Weights of a small model that answers yes/no questions on an image's attributes.
Model: encoder norm batchnorm, encoder widths [64, 96, 144], fusion encoder activation geglu.
Rows from block 5 of the image encoder, named by matrix and row number. Rows with one number belong to one channel. Each number is 128 + 24 x the weight over its row's rms, rounded and kept within 0 to 255. All counts start at 0. Numbers have three digits each. After the name is the row's rms in percent of the matrix's.
# convs0: first 3x3 conv (encoder.blocks.5.convs.0.weight, 96x96x3x3), inputs 0-10, a 3x3 kernel for each
# convs1: second 3x3 conv (encoder.blocks.5.convs.1.weight, 96x96x3x3, transposed), outputs 0-10, a 3x3 kernel for each
convs0.26 100:082136164115116124111146164170137142111101070122122121136107127125096158108132105101137160141104135162088134154121118123143128140119093156082104089141122131170143068160168073165130097160115116114121158147133129123104170116145127129131094111114118141114137161123151103105117125080148171111088174137
convs0.27 097:111113122116132110136159081132107089114126123101176170145076138145080100106116129134072114106091133152121126110135134130141105103124121136117128091089170137117063118111096122110122149169124094133149096170111146158119161140095109140118184135154124161107121096159144126162142144136158109133093125078
convs0.28 094:120078158135109149119160114121105102071128087130123102118137101120122143159146144152133091111136153144125128134165148129143152084124140083138104128124146104109121159118085090105114155103114123153114136131164150160113170110152160159146146163143131149139176105125138108135156125130132097085110122142
convs0.29 096:099106111140127145139169132169141122094108092139138162101138091124143162123109105095110143113164153102103119138148160098112153135122129132170128174141142163109165121122144131109121140111126112114120151108142099098110119110107123119131153114109118124092144123132188169137110121129165194151135134119
convs0.30 091:112181114150068149175156112118131167110182093148184137143101070129127102133123133097154110127069080131049110150148121166143155108130131129110116150134107123168091129110109120118154157154171095084122105142089120151055103094120145144087118163099098128127105126106123124087092107082137119169138082087
convs0.31 115:117083103092121112172089097128061145124194093093118136117109134122147157120118136132093118137116142148124129127140128121126127116154098138103166128144115149129126094146120135129136146089123141103171147092117117127107105143101118137150134160160116168160130131140146124101103129145112094095115127122
convs0.32 109:131170078160140139156127085155116153156152122153130090116145088147139132127135125136137113120110168095082106100115123110151098162141125155129112128111150165143098138165122133104103114115114106153158095124117100130141146143177094096059112116142108116124168132106114141102139146112094110138131139111
convs0.33 109:113146157093146126123105122113158149189132172149139152100136131150121117156178116123098128100091125097127174101134151108115092145115155101134146135116109141102142111146128133116143138150125124149159139152135122130096114113109150098136113112116143134135074137109147128105113109135128138126126134116
convs0.34 096:086138101118113126112114133135174125113133127129131130154085105141166116155109131136143133138144126126137125129154099098136133148132119107123110133082148135161150148094102151155093134127157099159155101156103162110155161111114150138131118129114110090130153129122114109146093133120157165092120134127
convs0.35 098:115105157126150164157128156120124165152155130130125133158075127140141139118115146123163131134118173117098137104067139085148112156099147136133153157180124142120156133161150128109084105159115141122130129109094097115114140133175102145122112116141137161115141164119145101123117160135118107127137110108
convs0.36 104:126097110135093110115118137106121094152112112164110140122116115100106107105154116142150147154154110122104130130136129137118155128129159137121135077149149147143098134129132147100149095112153116130131169113139115160132135140122131130140152139094156112127137180150118099103110117147137172202110187159
convs0.37 094:139178145078167114137159138111101120103132162161113155125093127142120136168134172150126151195138124137114118129093114089072136127097132118161113140158127131085167099123166092124111134125128133116118135092127152108140136085150098120128102125118126121134115111106144141090131100115093109140168099111
convs0.38 098:115130142119077149118120110115130072146150129119166134106134157093090132143110125095117114146101139144116107113120143152136132096144135061090150095112132158157148119081131113114097121141134134151152112147111123084114170142118139130131099088089151111105140164118112148094059132197120128125145093120
convs0.39 098:138126064119105147138152147143115143115118106155122147132104127108098173089104146098095131116130113130145155136132151142120087156125102146108106103153107135163165112098163139138140124136122111146135106137118153115099161175152136102144148115127150099108110110142139118122154121123128156205154156141
convs0.40 104:130145138110108137121080107122108106141120119128068165113131108097140116122130124135112162146154118117133154175120113123136119148171134136153092114135102116165105124129147111137101093127117158091114122080137113138051160134129091156155110163118177121120118179106124101122104075104194140106193163099
convs0.41 100:118173130101140159126100148114137130153151130141138135103102162113115116132138116144156143114073148134146121104157136089132079129152148126196137067117157108114143115099135154082119157120134124118104136174109109121156104149121125142098162137123121136083157117110121124137127124115126109150147081095
convs0.42 110:129127155076103157134130136133113131132136142115138108113143144184150115122151115114130144117095100157115137105114088114111129155127127112135146144122148135131136127151116126086136160171119148119122146177098107132132113099115152124128083156139129176098134092125135131113111119166154154127135148105
convs0.43 098:116168084159147163132154118154089077149132118158084114143127163124111102074127140141140093115113094146154107123105150134124131138127106133166087084122098099135092146134123089096113131122132104108113098099144116111140126128085146156156133139130128084110141130101119110111124112129164146156088127127
convs0.44 117:099089171120121159135114133124140147115132170077108133097160118106161105117125145097131121112114183121110168130120132112111152113131136128149120142089085119101106129105165121140198132095123119145171122109085115081155122103110169109104151113156125111146107147111111088118102102149126093112152113101
convs0.45 108:124111124146135162088149103108135125139114145175106152100081127125123112157133124138122136134117158149150091097138135103121138114123149112111150139163126124098145105118140116170153094138123124103132117104141092114126108124124124136115125156105125094117101106097127118135104114143133103148141147125
convs0.46 088:092149163190141138109125119125145132127087127088163140143164120118160110166130111152088165121143117173132112126138116098124140114125096133108093133132105091111155134113111122128111124116149139167138132122134100127113125076130096102079125137132078097124134141149144127144151189161107122126062112199
convs0.47 098:140152130134155141112100135114096104156097094107164121107138120146057103132154141152156151134087122094134125124111094144122111064136146118117104132104125100133137146139162122107100196129099057084132124104119122065131123094130091096109117095117139112110141131115125109152117141128161160113137110157
convs0.48 093:118117101143091132159168131095090174134151174166161193129132144143153095144122113155079127083155114155152163095119159135146135085111151161132120182158123105145159121111176100168128128132137174088097118119138114140130119124134109087077084095139083098130119117108108108088125185143094156091144134107
convs0.49 098:119154127134100117095129113114145121100106155131094140083110137081132155150164145132119123124088138100118110145118133136116113105134120126127126142136109145129165106127108090141134164136155118100113132131153107119099126149111116100124162144137132141120101098138136124117121153130107144113149120140
convs0.50 094:140112150177118076124151167152175097109126105099146144151158114101130119166095160102148107094123135117148125129196130109108104124099141143069136162130106160165147089137107116095105146099112089157145123125112153089135153121114146111142113104140146126107136111107118104101112128149111148121148130149
convs0.51 100:162125116142140105142145109091184179137121097143110146129176110109102162122103136148099129177102091144126111163141121113140109108100107121125089140188110113107086137145145150143110154142142123129121142144114124160153131153128163145112143144131164148062112176152098092156129158171117113168120123138
convs0.52 099:102115109138122099145148126135141100135091102140106092112129105152130112130172124097166141146108090117113104121144152119096178152118125111111197099121094118106120117118124141110158126139151125128129170156125120127122115066110163134144092132121149140118115115143133121119159126110120102081133128097
convs0.53 100:122158113166144104132135065085173125138157136087133077136124095125096158130094117182129110140133150136125126122154132124107115113116105127152142141141089084139115095189146176164131134137111109195143145132169141138137110120113118147147140165135113114049120134130124136142158134136134089130131147142
convs0.54 090:160164144121142159104100137110075099142178162162135139119112120136113122133124111119180109159141133122110136168143128138111126128091096110096105129130122105135128131104114138094122134122090117148162146112146076119120117137116110158150096105119103161089098113115124112140116175104148139139115153121
convs0.55 097:102110120077082107123131114098101085095084063115097185136139092117118146161132102140124117110128161106114071125137087172108146115138152135166133141096123139122163190132111160132089131087141091115160123137157118128131137101124113101135095120122171128145129149132099118089110134173145142129136145172
convs0.56 089:162146161094122144119129174170140113080090126134133142162125149132171123155145108144081150124124118088121125144150147168163142148114164137139102160109077118143125160161188180185129131145162112125118109122112158110169168134142126130119123111112126114106117127129126095114118134111100145126098104150
convs0.57 097:166138109107143109113109143136091133147127107147110079115121155118161169116139119155141112153162181112138134137145124130160108113168142149077124184069111088143106149114117147155126177096165186131120104087102168127079100085113126113203120128144136148154153119120129119121165138167086149156097125151
convs0.58 106:125123115106113094121105175140093110102116104114126179127086139137167084137137116165127115100143113135167105141140143145120121117139133088096122123106192126141139109152123135160161158144126150157122174122093115075138113131150131142133149105106144127123134111090091134140146081100114115083105123150
convs0.59 102:131112113176134113128107145101130137103127105161214113135118115103147094102142100126102126119110120185114161101149118115133122104166133112113132096109104117119122075119127133153127154151144144110117096121149104042108137133095139130119129068137106115105117178144102148134122143144112125143170158167
convs0.60 104:130105178148120122113112128112117116159097128127153172099138144121126152130131133123129116111113147140112136157116119128142110187114104150119098138142140129125114124144147120163155124113143187159114145128146065092142146132138153124173139139137099149111139105138147136105127125090111152137127088120
convs0.61 097:129127125126086080117115128142109092101145116122114141128090165166165142148102147101126089142088070126140132144148132135103147149107134098141121119104126103110087109108103158103170117132122077090104145154106143095112146097101123153177084124125109085138114125115100104101136080159159136141159142138
convs0.62 096:111155140114148108111091113138148138103124096151122108115107153126128111099119142112146152130089137099100131128133138089123111141114143102137113135081109124098163104112123104121150150130178142090159143116140121116114137102089095144124106163154116101118081157084145134122143169162115071111118104142
convs0.63 099:139109131136132107137123112123106139176119098103100107152148143141179135141122164105123137114116146089169123120145138166127108130143112094119143127162100129097157174139155153139115120135129101149092114098050150145086116097133112158165139188185139140145165173108122159140109144121141095140132105115
convs0.64 083:111146150088149149122139139119114093082164135134131122094141113126145126132132149091158141111113116108146130108122098176155078143115111124181158142165149173148138118117096129121097128147129123182149129119148126087142120139120144109121113126144128142152104121197134172138136139129196125160121105130
convs0.65 102:120115114127176138129127128119120091134138099085110096131161132138073151159132122115173117132147145128126137130111105160117122168132096159113103148156141116092125119147111095140104127120126086145098149128067125091111191062139111130151140125116157135116148154121097162082155134118051107148140147133
convs0.66 095:117082111138167094087094156108172100157118106113069098146150121106130107123119122124081135121118102087131141118127098142192105132096122167145158128141136130166114115140168116137143127124135119152118128142131173150126127134131141096119126165129109080099123115117140145097109093159108090153140127129
convs0.67 091:140098090178134117159117113144176130155154060140114103124121158138150120136106143132157117151102133148107161139119125107162134087100107096074097110107124170147112102116103118121150134094127107179158167146102121161119173121128118146151122116109133130147121096134075049128111134097122168130147175106
convs0.68 101:114117123100155153118076142085095103117127168119191106155152129108135151096128126082104110138134146095101136130141126124107119103114115115152145089111134187100116153128122121102120169149112129120158106123115125167132117136120146103085131114159121098103105145196082146126116126129122086183098121152
convs0.69 108:143132175110175127107122137090101124117054160191118155100113121098130134123130113122113105130202136122084127147121131153166151101099122117088110102157086103156100152144125137114108115120157165091122070131140161134128125103109101241183110121131139151111088158110116104141130132121092066115144123110
convs0.70 102:164121123089088124101134119117109110140142125170187120131125150127132178130115131147098089128096128150118169090112113131082137158140083091120160141148169147131132105111147119125096116162134097073118140111098101171131082121122116124156134143122130122087097097130099136128148100109121164123101123102
convs0.71 106:158120112141145140098133130171126127102136146120113166135128179132106148109119133158116124084122095109101127104115133177121140152109110095123100096102130121081113150117114130130166127118105167192132130104108102137079125105095131144105107090096097182128162148139125129138121125103132163099118141129
convs0.72 091:104107125122115140145137127158104098113197104163150159124157156130136129127127132125118094115122118138118113150107064154179102197200110123134099196116148134123146149117144169141123125122142144114131153108098143188163127150112119147159111147151128119122104111151082122095133105106133127153101183111
convs0.73 118:110138135121145153143103128121106133154104103155132153086085137110107113122149109129106139131140151142121115133085105135127126193169112121202157083127162126103109118115122134151147101145134122139101121162153086141116103115128104118123140155141083131175144091144084111097152121085136153125151161138
convs0.74 100:154093074109113128115150138094117119130110139109122104132117113123114102116129101130138144166113120141123122138097121165129127140143139148110141160094110117114122159144120161112140131107141124153114173082136126102135152152148152152142144134093147108085131159110116107119126105127148160108151128134
convs0.75 102:115123115117126137172123135139154140110150135120131140131135109120106124143122109135125142102104177148177093128143156104107130129113103117098123125130125131111109113147141084174163099124132151129169108146093121116137119154101105132125104122122171169102167161156115126102103151137095143121146111146
convs0.76 089:149128107133149122164149106092124121134136102113118103159112105156121128099143151135158147131137130101114155111094116105137073138114078137139106140143157144168169157117163108073160136147129134084081112118118075080110141169133108150136114112174135152200128188111107151135135141135183172167132111150
convs0.77 107:112145146100081121142099072150091101133150121100119129129159156129150119130089122110152176171137110108124087115129122146105135131120110125132122152137134140098138148131123141114105114155162154148122112095101136137123100110130135153123118053184138170141137112102099121099088140132241179117146074106
convs0.78 097:151103091183092093108170106133096167129129138106122135153110079139116126151161152143132134126176126145130126107120083134080136109136122133118120126123113111150142090122089150150146139140151133154133135071141114155147144096133114163105168166128118136143136131149096160100069134143103145130091218142
convs0.79 102:091122134079131097158125131063086105175114147133141119168167143145133110103087102160162132141123178103130116155106148140098126127089140093101126163134160156119112148123083154131132121125134151136114176168157167082156084122086157101149144097137150124097126101132126157154112138094106140159137156094
convs0.80 099:150120133128127108127094115137127101119112084101136079136128113099096113105129125141121136100110156139191085137158113129119129135147172164113089118133119131092140116119118119160096124122158148117121164164120130102181099097155108140142101168138101118152153141109126141170162146149090080174108143152
convs0.81 098:140129108121117140106128105099085113106088117117104107098142165127114147146121110146108118132122144116120135132134122136140123126098129120129131103128122125110146153116168108127112081157151117118139102104120112110148086125118119133156134156092094135107111133117136125139117135159121091100137110154
convs0.82 100:124155155098116116152115130151118083129145076122112071169100155103130184171137144148064114112142117121091114107103103079126104105086150116114142139113099144141135115144143142082128130132104113130116079091151143141143108096120150122129113111118161111103149127121110117117106141145080138126094106150
convs0.83 099:114099108121180168130133140176121123100108146096158101118133104153129113131149116150139123109135126101134114135160125141154114127134118129145119112139110140107113143164156157147143126121118116135104119154127093101148140160159129054118110114167130126146126149141143129118083136125110134113088124089
convs0.84 110:134158162162104131144136154101141151068179159134115117109129126155150121143118121158124120147117121118141169143107180109128126082130115094110117116128130103135095115108090148149095131133136103114110158154097176167138138109144096109183115115153139156105164179127119123132126158158108150131132102101
convs0.85 098:123101135118082138136106135134072118098107131090145121104111108142147142137146076127129121101099125154154092120109140127139118136114106132099117133090135126112147093156077125190076103117114142098112124128108154135170130118120128095147113129125093131098127128101146099093107143123160130095109165097
convs0.86 102:144152094137160124086181186121128110116114097128113105177126156110122113109148125122120127179140102136103130144090195147122117115164170132102115106157147133082120136150123128096127133120132127055098149113093173126121102186167140119135123127106144121131104151142114148158124079120160089100149160123
convs0.87 106:112152118156151117068131140142111126139133143112141148143153110080135116148153160117097126140138108087116157113133105116145157148104143128111098127104122127139141119112172101135148178128148135112143139141102123087109143140126138174155125125148100142120187135099127135131144168108136098157154172116
convs0.88 096:131147131109121134080114142143129131115087129111160145153107118131129121093133106139087131125132118129103134134175134130151119136111124196147093111109139124154119135109115140108119128127118107134106178199161149125122117135133121118109112115104094130139176126115151120135111126121143107130122166135
convs0.89 103:118129145129121108113117165159116147125094138135147129141166107108167106172141143099137081100149109108130166134120183118093110165131122136081130132123116137174158135131117140203128113122113148105097112156141147119103149126122111172152111109120124172098124102132124110109136142077119131137136146116
convs0.90 093:113150173152142157126086091169101145099113100123156078140154180116138119134137090129124115121119109094113115156140105144135108130134148157129149121099150125106096136184111132183146159164114108111152189118108133106111063111130167144126148108096105124092147119179141088150142100181106148152140125123
convs0.91 097:138149126104132128143147162133143173182134136097090160117156137151119114144124110156105100136138126125121157140139120126148090114117146172108122107152109118111140118128124128135107126114108085112137150138127148138143140118132126095123165159127135126130135124151101080113137112196127094118156145101
convs1.26 100:099144114164171100148137110116109102189106153143087173150126094123159081118168170122132121114089100137155089150111135126107137132098113141147122117138118139153082109124115151074158158113152069104120148158120137167105073102127139149146175142116147160142148119133177105138170144214169114139224131110
convs1.27 097:109142156124095141128106126118146129117155165104161146126095126120106086149126129170126130107144149106119105163145101133107149162133128130131163100110123140101159133136145156127164156125144142087126129115138177116147126175120118117134120112140130147113126135116139110102121146126136153170117151202
convs1.28 093:129131162135127146110123120161084169079080101124082117181101141154118116118120120113098136125077133135142114137136095087169111144133182115136133138172121118164163130124143151123113106157100108100162083125115098085118187107147128119116123130122104143123113133107120089106113110145117145126159111168
convs1.29 096:161170150130115149093123123096123109132135141159075104132114114105103114142145142117132077135138103120131095156127122148131125107113115119122099136147154113110108109142126153158154148097142120118120138144102166127126118119125098161113111114149180184138123095120162129143134090212128186133074149152
convs1.30 088:123130148087128114180142148184120086173156157069125118133108138125128112134115160094115122082102107097105144106132136107140151154129145148113139136145103124093114149128089118102121113126151120105135155132167128165140100099085110074136126154149099132103126137140108132129130149117068143064095114100
convs1.31 110:140121166143117153099111129097125096151255096114228108120121104111148140157105143081129088151158119114148117153139107111114180140132114114131109158108131083129144155107127108138112123144135169149114124207125116089073139131154167128114086108140110135139106133119121129096099136113144146124139082144
convs1.32 106:170151136087156114133113131142110154098120128135176108128086124162128120159095112146179144102110177148153129107122124157139163152145117142154102159127138150124143098163094171128119118096123199118162074109118164151141115104112077125142154128134172124141161156138121106116157075165115145159116114116
convs1.33 104:107132158101140143112123129149087178131109105125142151122104177114097117140128138126168096130121133127113078119122119132144086101089144080152138128087078129129104157107108105177141138121133174134108125076117098148158170094148169165171155151101137115147122158157112127092138073186125131116119138112
convs1.34 104:092107128165122133117115154105170118123115128123152112155104088115154121139123152140090144111147115122134088102141081109157160130115137171142132121154144121127140142125104136151146129083142085057105124129131122134116121125063120123172107125143101142119128122127125145160088121149138158123155127152
convs1.35 099:121128129103110121122104129147117116143153132054135107160168126115117127138138084126132078105163134136108120105141085106109113116162127168151119145112140162117098160144064093114183101136138120122155117178104071076149106120108142129167117096156096088132132117095132132120105147192154150159121105089
convs1.36 104:104091118107188115135122137121115110133116180100142175120150121147140165129083142136109107122119163135086134118085128127130143103119128143120113099122123150114086076150117119115130143102151136098172152126178114117096167189102142189172171148130138116123144100089135156109145115132166181110104115121
convs1.37 093:104083076095137126121138120097139145186132068163174120147093141120121158139148113121102140133142132139128160119130148117116088132112136128149131111074139143107115101150092080128127134105164138119152108111166100141135107109142105089148101100137183135174153106165163161179176165133160119117148095130
convs1.38 097:154106117139092095149130140135176134111116117122113097150148121115177123110119136149115084143114168147108113143146121134153158120141146058118128137114132111137162135145155097135111137169103081159126120132172111134133118127131149084137129174096112112140126151150134120125121184145150129129209181119
convs1.39 097:131137120125134131126148128129115118089114130140115130112156085147132133135135124146099101101109136110143120113138145101133144091164130137096138132134130097119128138161115120119114118122122113088129096174136160103134117133131104152100137139137129122143097128127105122121164114060140103129116132130
convs1.40 104:113094079129148125122144117117106136148132094170114096175103103181143143096107110151168121150130099139113141100127117136089135120117103135133130146123176116124116113090121094101141138160114150098132124113060143160149107161132142131156082158149119139115113172135133111137110191099163172188122114133
convs1.41 098:105118119141100091149106115135147086092154134122157151108121140161155125131117103098153157103145142146107121128143164118148139116120143105126125155180138081148170124125107123092125143109126186143108130163120111127120138129120137118129114146110096135168140123133089128148105122096125152119074131137
convs1.42 110:114108115133121119123159174133087155072217089157143123120146156126114132114106110094076157123185111108163123101144141142136152173156116104064124090115098131128131126104135144117142132125115096128116152172124161140086114107140111132115103128142138137140091122111096125146140112121090107156107129124
convs1.43 096:143098116145191117132118158133146124137098127129158152152118143136124134105107120112090098136135107117137115099155112122141110126145138137165129112147121102131147162103134147099119124204132147083141133121126138109152166138077111154145120126118143131119117067121129102110068114115131101107213118147
convs1.44 104:173145087217172111103141145151086120183210042186189104128113138125161103154118128148146125104146087116125097154122068177148118176149140115117164115135099183103100085090116118135135139100160141125115180146090129091107141131149145135134099141107164163109129161159116132137128156129145114126134107150
convs1.45 112:132105118153144101102141143113137155142047123157147120135094127094169106131099094127129146143128099133104130121137089128139134114115164106119135146114134091143119151135116075170130113147137146163125170027107089152174139147100146115106130150135087150131156119127086111131127111116157135086133123072
convs1.46 091:127148130094173150113064133108121119134150076158093113152117122145129149103128116128142134156132110140114147107137108177105139185171133139147144169112100113110146150095128152186128123137131116107125136087094135115117131121116141136113097084100135171114089118135134088140138179140101066114145123144
convs1.47 095:153113114120142117161125153149134092141142107103162133127157132126142177109135126103080144149102101095089086164111107192117092147159105132140162125118125148114128119104132114075124135115108190152075156063069150088169138126196110125176120107141103114101170155128155158126119142113122150112089076123
convs1.48 097:127161114105143140093122126121115122194151095148144157120113141185128142138121077103165143122127125125144118190137105166127135126137122111138136140072139143108116104119135165161144136167112108130101121148071098117118147169118118134164144139173135140141118096108094124073173074111133060145097100137
convs1.49 100:120134126140144095142130113139118111168137132136106124128095124120090159102113112114111088113128116166114097117118134125120111090124105149129143126147133066105101138093112141093167145159095118118148140108128132131085112140151123109110163135065139137138086090171122129106109119128139155131156154116
convs1.50 097:161140135137131079125097116144081129128187124102137121169133115118121099100113131134120133114125117118111111158109101129107111103118133128141113101155133080141150147121121102136126115114126099079128128089139138152126143123134139130130125153116126141107083094093108064094110143137134078129149126110
convs1.51 104:111139138124116113108146154093140111149157160134077125152125159113129125118163160099123089126171129134133134143120139138127106128131119181100167191084194153117174134140115105135118126087151086138159168154115142113146094134118128122139112107173120165135132146192115132128127107102124128155125109131
convs1.52 098:147157114125138124146116116130079139102159139146056142087110145143111109181156114111096105140137138158112153126142129115149082134129082099145135101129120116132106113169124131102092141123131141092193124131097136179129116120119083115140127159181147156190163193145093138128138133140099136150141110105
convs1.53 101:118133162110164157132129126112147133076167106168126138117101157109137129112130120146094153128123123124108130143123125167119123127125112168096117108141121157148076151119094193153071110133152140128127078135128119110104101127142151113107139128113112119095154100103134103135136139150090166100121102087
convs1.54 095:118106148127150134108096173172126148134092109158140110110138130091137109149148094169151157109105063157143101122186118132155117119109112142105085118184138142151135123087141109122119122144109178098122115106159187145159122113156116091072131117089105136133093099116145098107123122114124154064154120149
convs1.55 100:126077173107106157106173138169149102132088191089136152169176095131140111148071131145112135129132126134145137143119097102103125095155179111104083131147114132097112101155155109129143129101128158140189111167101092161100126111143143120127179161138115128120114103118129140106153158116124066108149147130
convs1.56 094:160084138096125148159131114139131159138132185113151065099111184145147162117114105165154136158137085114136093131144158121096131131098128192119154121109116140135097117097153123150106142128076134121123120120128083124104195168105152113136117115114134129147157135101162131122117128100192123171135106127
convs1.57 102:143126110097096176137107100070134115111127111228136118121151113123147137090129158159102141135133089137149113116136139131162121139131115107105188130147115090136140146146105099149127123100154098146100140112194129141081143127100136155113119171131097146161134167145111172151114118137157133121120132105
convs1.58 105:095125102139114144127134107138120071108103164125180178057126155136135128108090127115108156117116112094122109117119127109108157101112110155159166126133120116162126106121124133151095117146138147085071050142145168156192124141126124110145086147121115129127148109144132136118168126119078089138116142137
convs1.59 109:078145127131095103119154146076206131104189148150122110139142163127120141115119105136175127060116111117155125121113126156134096121126139167158136096089134106152110111112146094156103129119133141227150098038106169154139104140128121124120128161128103136123140153112124127137139144189150134094069137137
convs1.60 102:100118107126089110110147127109115112149134065138089129150170111105180097127128097131106098117136098156140134097151136154105128133121120110133129090082147122159143115133133111202096133106113161131136154120052137146135144153140101125074113148083143122090144151116146148111114110118120130085096169121
convs1.61 094:109102130114161107126161115124150109092121181115096121161182164114127103091133149115158167133125158132113151143118155123165126148114119125113145112142115161092123132147116123098148158161103142146152128046148106119119144118135097136154113124157131126107159126088118129114121123134106093128118145112
convs1.62 100:123127151123144135115102156122144130128131083104180075166125160097148133087114138157112132153127126114136118101109105095114126174143108144137143137138133123123071091125111116112071129105103130115122112157116106192091134102131152140141161128122154153143158124150132115088139118152107160094132146132
convs1.63 103:147066188142101122087086135127115150140055193135101109155090126110141107158137155126117126156122147124118127131135142118122139123089108099108129142099148150123153117149119109157136152101135137072157139097171161109081130135138109176127154134157117142142133127091082151113122119124122123128128118148
convs1.64 092:130176152131138150152127094109098077120186108139158172110086128129116100147118137119127096175128131122134099110142109153125099108122144150126093141138100112105126098154085116172087115147177136122073107160153149109118110115112122171147105142096144128132120151118102117156163131130083099164170114130
convs1.65 108:133118134137105154161112112125133141128081189164151142199096096138139100104161133128087150129125118104092130163132148142160142143127138122153118115157116171123138145147118131148103111143125161128125157115103106099100135135142110140143166080084111130131118112163135134148170096153127126186084099131
convs1.66 095:141139121107130125107064104092100132067221147072157175115123209105148117157096142096105168132145106119126124083158150142099121159152166099118118142159112128126106148113106122151096128160144107130121123200174108128116164104108162107128118123118148127141139162126142116141141121098129098123166141141
convs1.67 086:113115102156110115154161108136133198114160178091126148095133112102116170159162154154151126119165098123162119144170118113161171112111150120162134079112087151132096155128123138128115094114179111123138118086108119130148126097066138100122146129101089106118135136138148155145154162123107184204100131143
convs1.68 101:124109109108108134103127115225216073181148091137111106129153123149109102133182153148169129141141111114118117094099114137131115100131149130127091152123133110097155133117164120094118146160123202156089136132133098120136141107132148138147138147139113113138133103136139130115134097189104139121087129083
convs1.69 110:116135107109138114129087121091128149128156138092164119171091117126082119143131127124156144137168099114164143110112108121112118099127143100153171166146178157182166125127135124150077110135175121153108144159106103092104127141101148178137112155144130122100139149086111116101114117109125171103145120097
convs1.70 102:115122120139110116126137146123198171097162143134102129124144130136129137101107155110146126102092113143148118124123141129144164151128122079111129082155106140176174084121114098128145139103155124207171087129096114071152153120116128088101137150097143149155137121137093123160126145175165113123139154094
convs1.71 098:141131113142119145123153126148163115149101129066107125110141113111162135113119108113099071087133067117114112147149139125187112115164148115139119157133143136207155117175105145096110133111141133087125106122152124155161116137083130077111159133127104079111123104113151106145152115111141153095102164075
convs1.72 098:103116139179115136132117090098112167119130116145130082135109121148125112136109139140105107125200143133113152158198137173190200110175121105145129127168151091143143142125134122131158119129118126147156157149133147103073147119100133135141172119108147101137145127149107131129142131151184108169135101135
convs1.73 112:133134139112185149133131073109098115111106167133146045096169152150135143108165143154134143106110124103132098122151143132136135107102116156119141077158106155125184137142112130076141090132110129128120117142130142121129143134103074148097110137130125098112145166110193172177166076129141102120186183077
convs1.74 102:141107128111124140143118151134095109106117156087139172134134135168162123144130113091155137091140102124119124100126156098139156125097160133084105137116089122132089096156116139147138120090169125155083099141105156132141099153136114145157126151161106103125114114110138140138135129122131149118125136081
convs1.75 102:169155128103123150073137145130118117125149134159148116110137156114115100140120156137126112129111161155085096141119117133152148121134156155135138162124115116142130125123147167152097152165156120127191098097125116115103154105140125129094132111139195156118112129170158116135131118105160116106140117118
convs1.76 090:115178124110134091161117134108151143143154109130104146077076136152091102126153098145130129107119130086065140103140132131119140120125109080151109080116112170113115140124133147124105124141169151160135082110081129120189159175167136127108164104134126127135126149127123132123160096111157154126114117121
convs1.77 103:140109116134143135133118182092140125107108135117119124099115120134148139138143111160068103143151085127101117113117085158130125102096118123107161158144093139101085154179108121145128098099139110140188154134137127090143129119126113151110122127180164121126146131110145121145109116174144129107145119201
convs1.78 094:092106114090083081148141111129171121132120147135174150116084132136111106174115152099146148164105147128153134107104112129150137106128150132100116114115117097139131099100103136091172174135136173099129124185135098103102170153120136187151131139085156130098085127138141140131168160127118126093115099186
convs1.79 098:104168116157101094137140111139113114128092156091151138114110077125151088124115157124175125097126168107144119135115117134160117122149152120155100174114123126132134095174118145131145170159114123135103061128050123113147124120173129117111139104100146132108156127109161106123167103146177066134121119144
convs1.80 096:120150106136107146146148110091119164136117143088167138176137138129086086132128124110176122082122140144136105122106146131150159132138140141119099081090131104113127161114126127163151110115137126138075125149134107133125130189177113167144146128127136142143133128094097138139141148105088102102171139144
convs1.81 104:133129158127148138124136126142087131093154128087158156123114151122131127118139130112117104091103144102116148095118139110116138127118112092128103112084089139151124125114135132165112104161177088100127153221128110102065118110123143135122097108152097113134118131130159139108114153145096160187110219085
convs1.82 096:122162074138142146117155182139104111093111122122140139132157145098143170115141149103171090097132153168170105112100159111113135133142151137109129128132144090176165080120146088167137141159092091082109130126135152102111172129102168154092167141092133139117160124144125139172144151108137126110142167143
convs1.83 098:125150130133151112144101109116174095150194120142124102130130138136125146133126148112169107147122130118102123126145154155154147153140160127124147120122162106080141106107119103128103124078132099083133157147168195117176149170133153155128103130122117148114115097108116116084175118155146145104143104152
convs1.84 099:103100182110166150138095123131155106119127122171078085125102126140120145151130148089129127121117115115121112126107144146145102127146113153078168157119132135147138110181104115139154150106117168126162109109135101128068111123107107133097160102115132163140159143147120104133136121175145078158141084122
convs1.85 096:102117122127120136118151105099140105154119172142109072162143130130132098117106117109129087154169162140104121093175137120131130144137156132119148130137102123116148140112111123125130139107148109134182135128128139127161121100144158070133085109136099141116114091113134098118106124137150103139131130176
convs1.86 101:091118163113122136139125144106140140148131104111143131153104121140128119103097161107138170109078143150100133102114146124156167129117092141126138113111133127172153126154104144153115118115165100115090153153161101133100124142136154128118125114142130145103145118130131113164114166146103115118191139150
convs1.87 103:113134132119100111108141133172197105106098105165127061149094166136145122157120140142116118139133160160145108113153145102143133088119137145118126124164146107084096166143126122101094095157156171108153126131118119140074143155136132136167145118119127144148130185145137130132106057129144132139148101080
convs1.88 098:087108107114136155116142158105166134137112125141128106127125164156165137135108112096107135135095133130152170122161133136117171146102137172142118090116111142119096130121176137102111115137117103121119139135099110119108140144117106132116096106145124145105131161150130131139136116127096073123084111184
convs1.89 106:066131109121116143160142103127141117098112150114145115160134136093138106133151123135127144106166107125119141124109115145119117132129153122163167155120118133133148113119055124160161125076156152139137118125143156108170102127121128099143200170116122080098133129139120130142138143072128155147101148141
convs1.90 097:151155145102105127101092090132111158169146117137120119124112120183075134103117134142111143120127143117125114130104121153158122188125113114129118138104131113172149136133150144142098161156073143141164087136112123134150145146152108074099110084102107113136113142117160102162135174127087111144159096188
convs1.91 098:126088129158138137152145108151089161155142115064136105144144124128125131139150136119134119136160172144193132134147118156108131140124128124116111128118129129155120128126126136125113121121148135110066131200115102139148112149128141117112119077107151144161186101114134129107129121144112133131077138130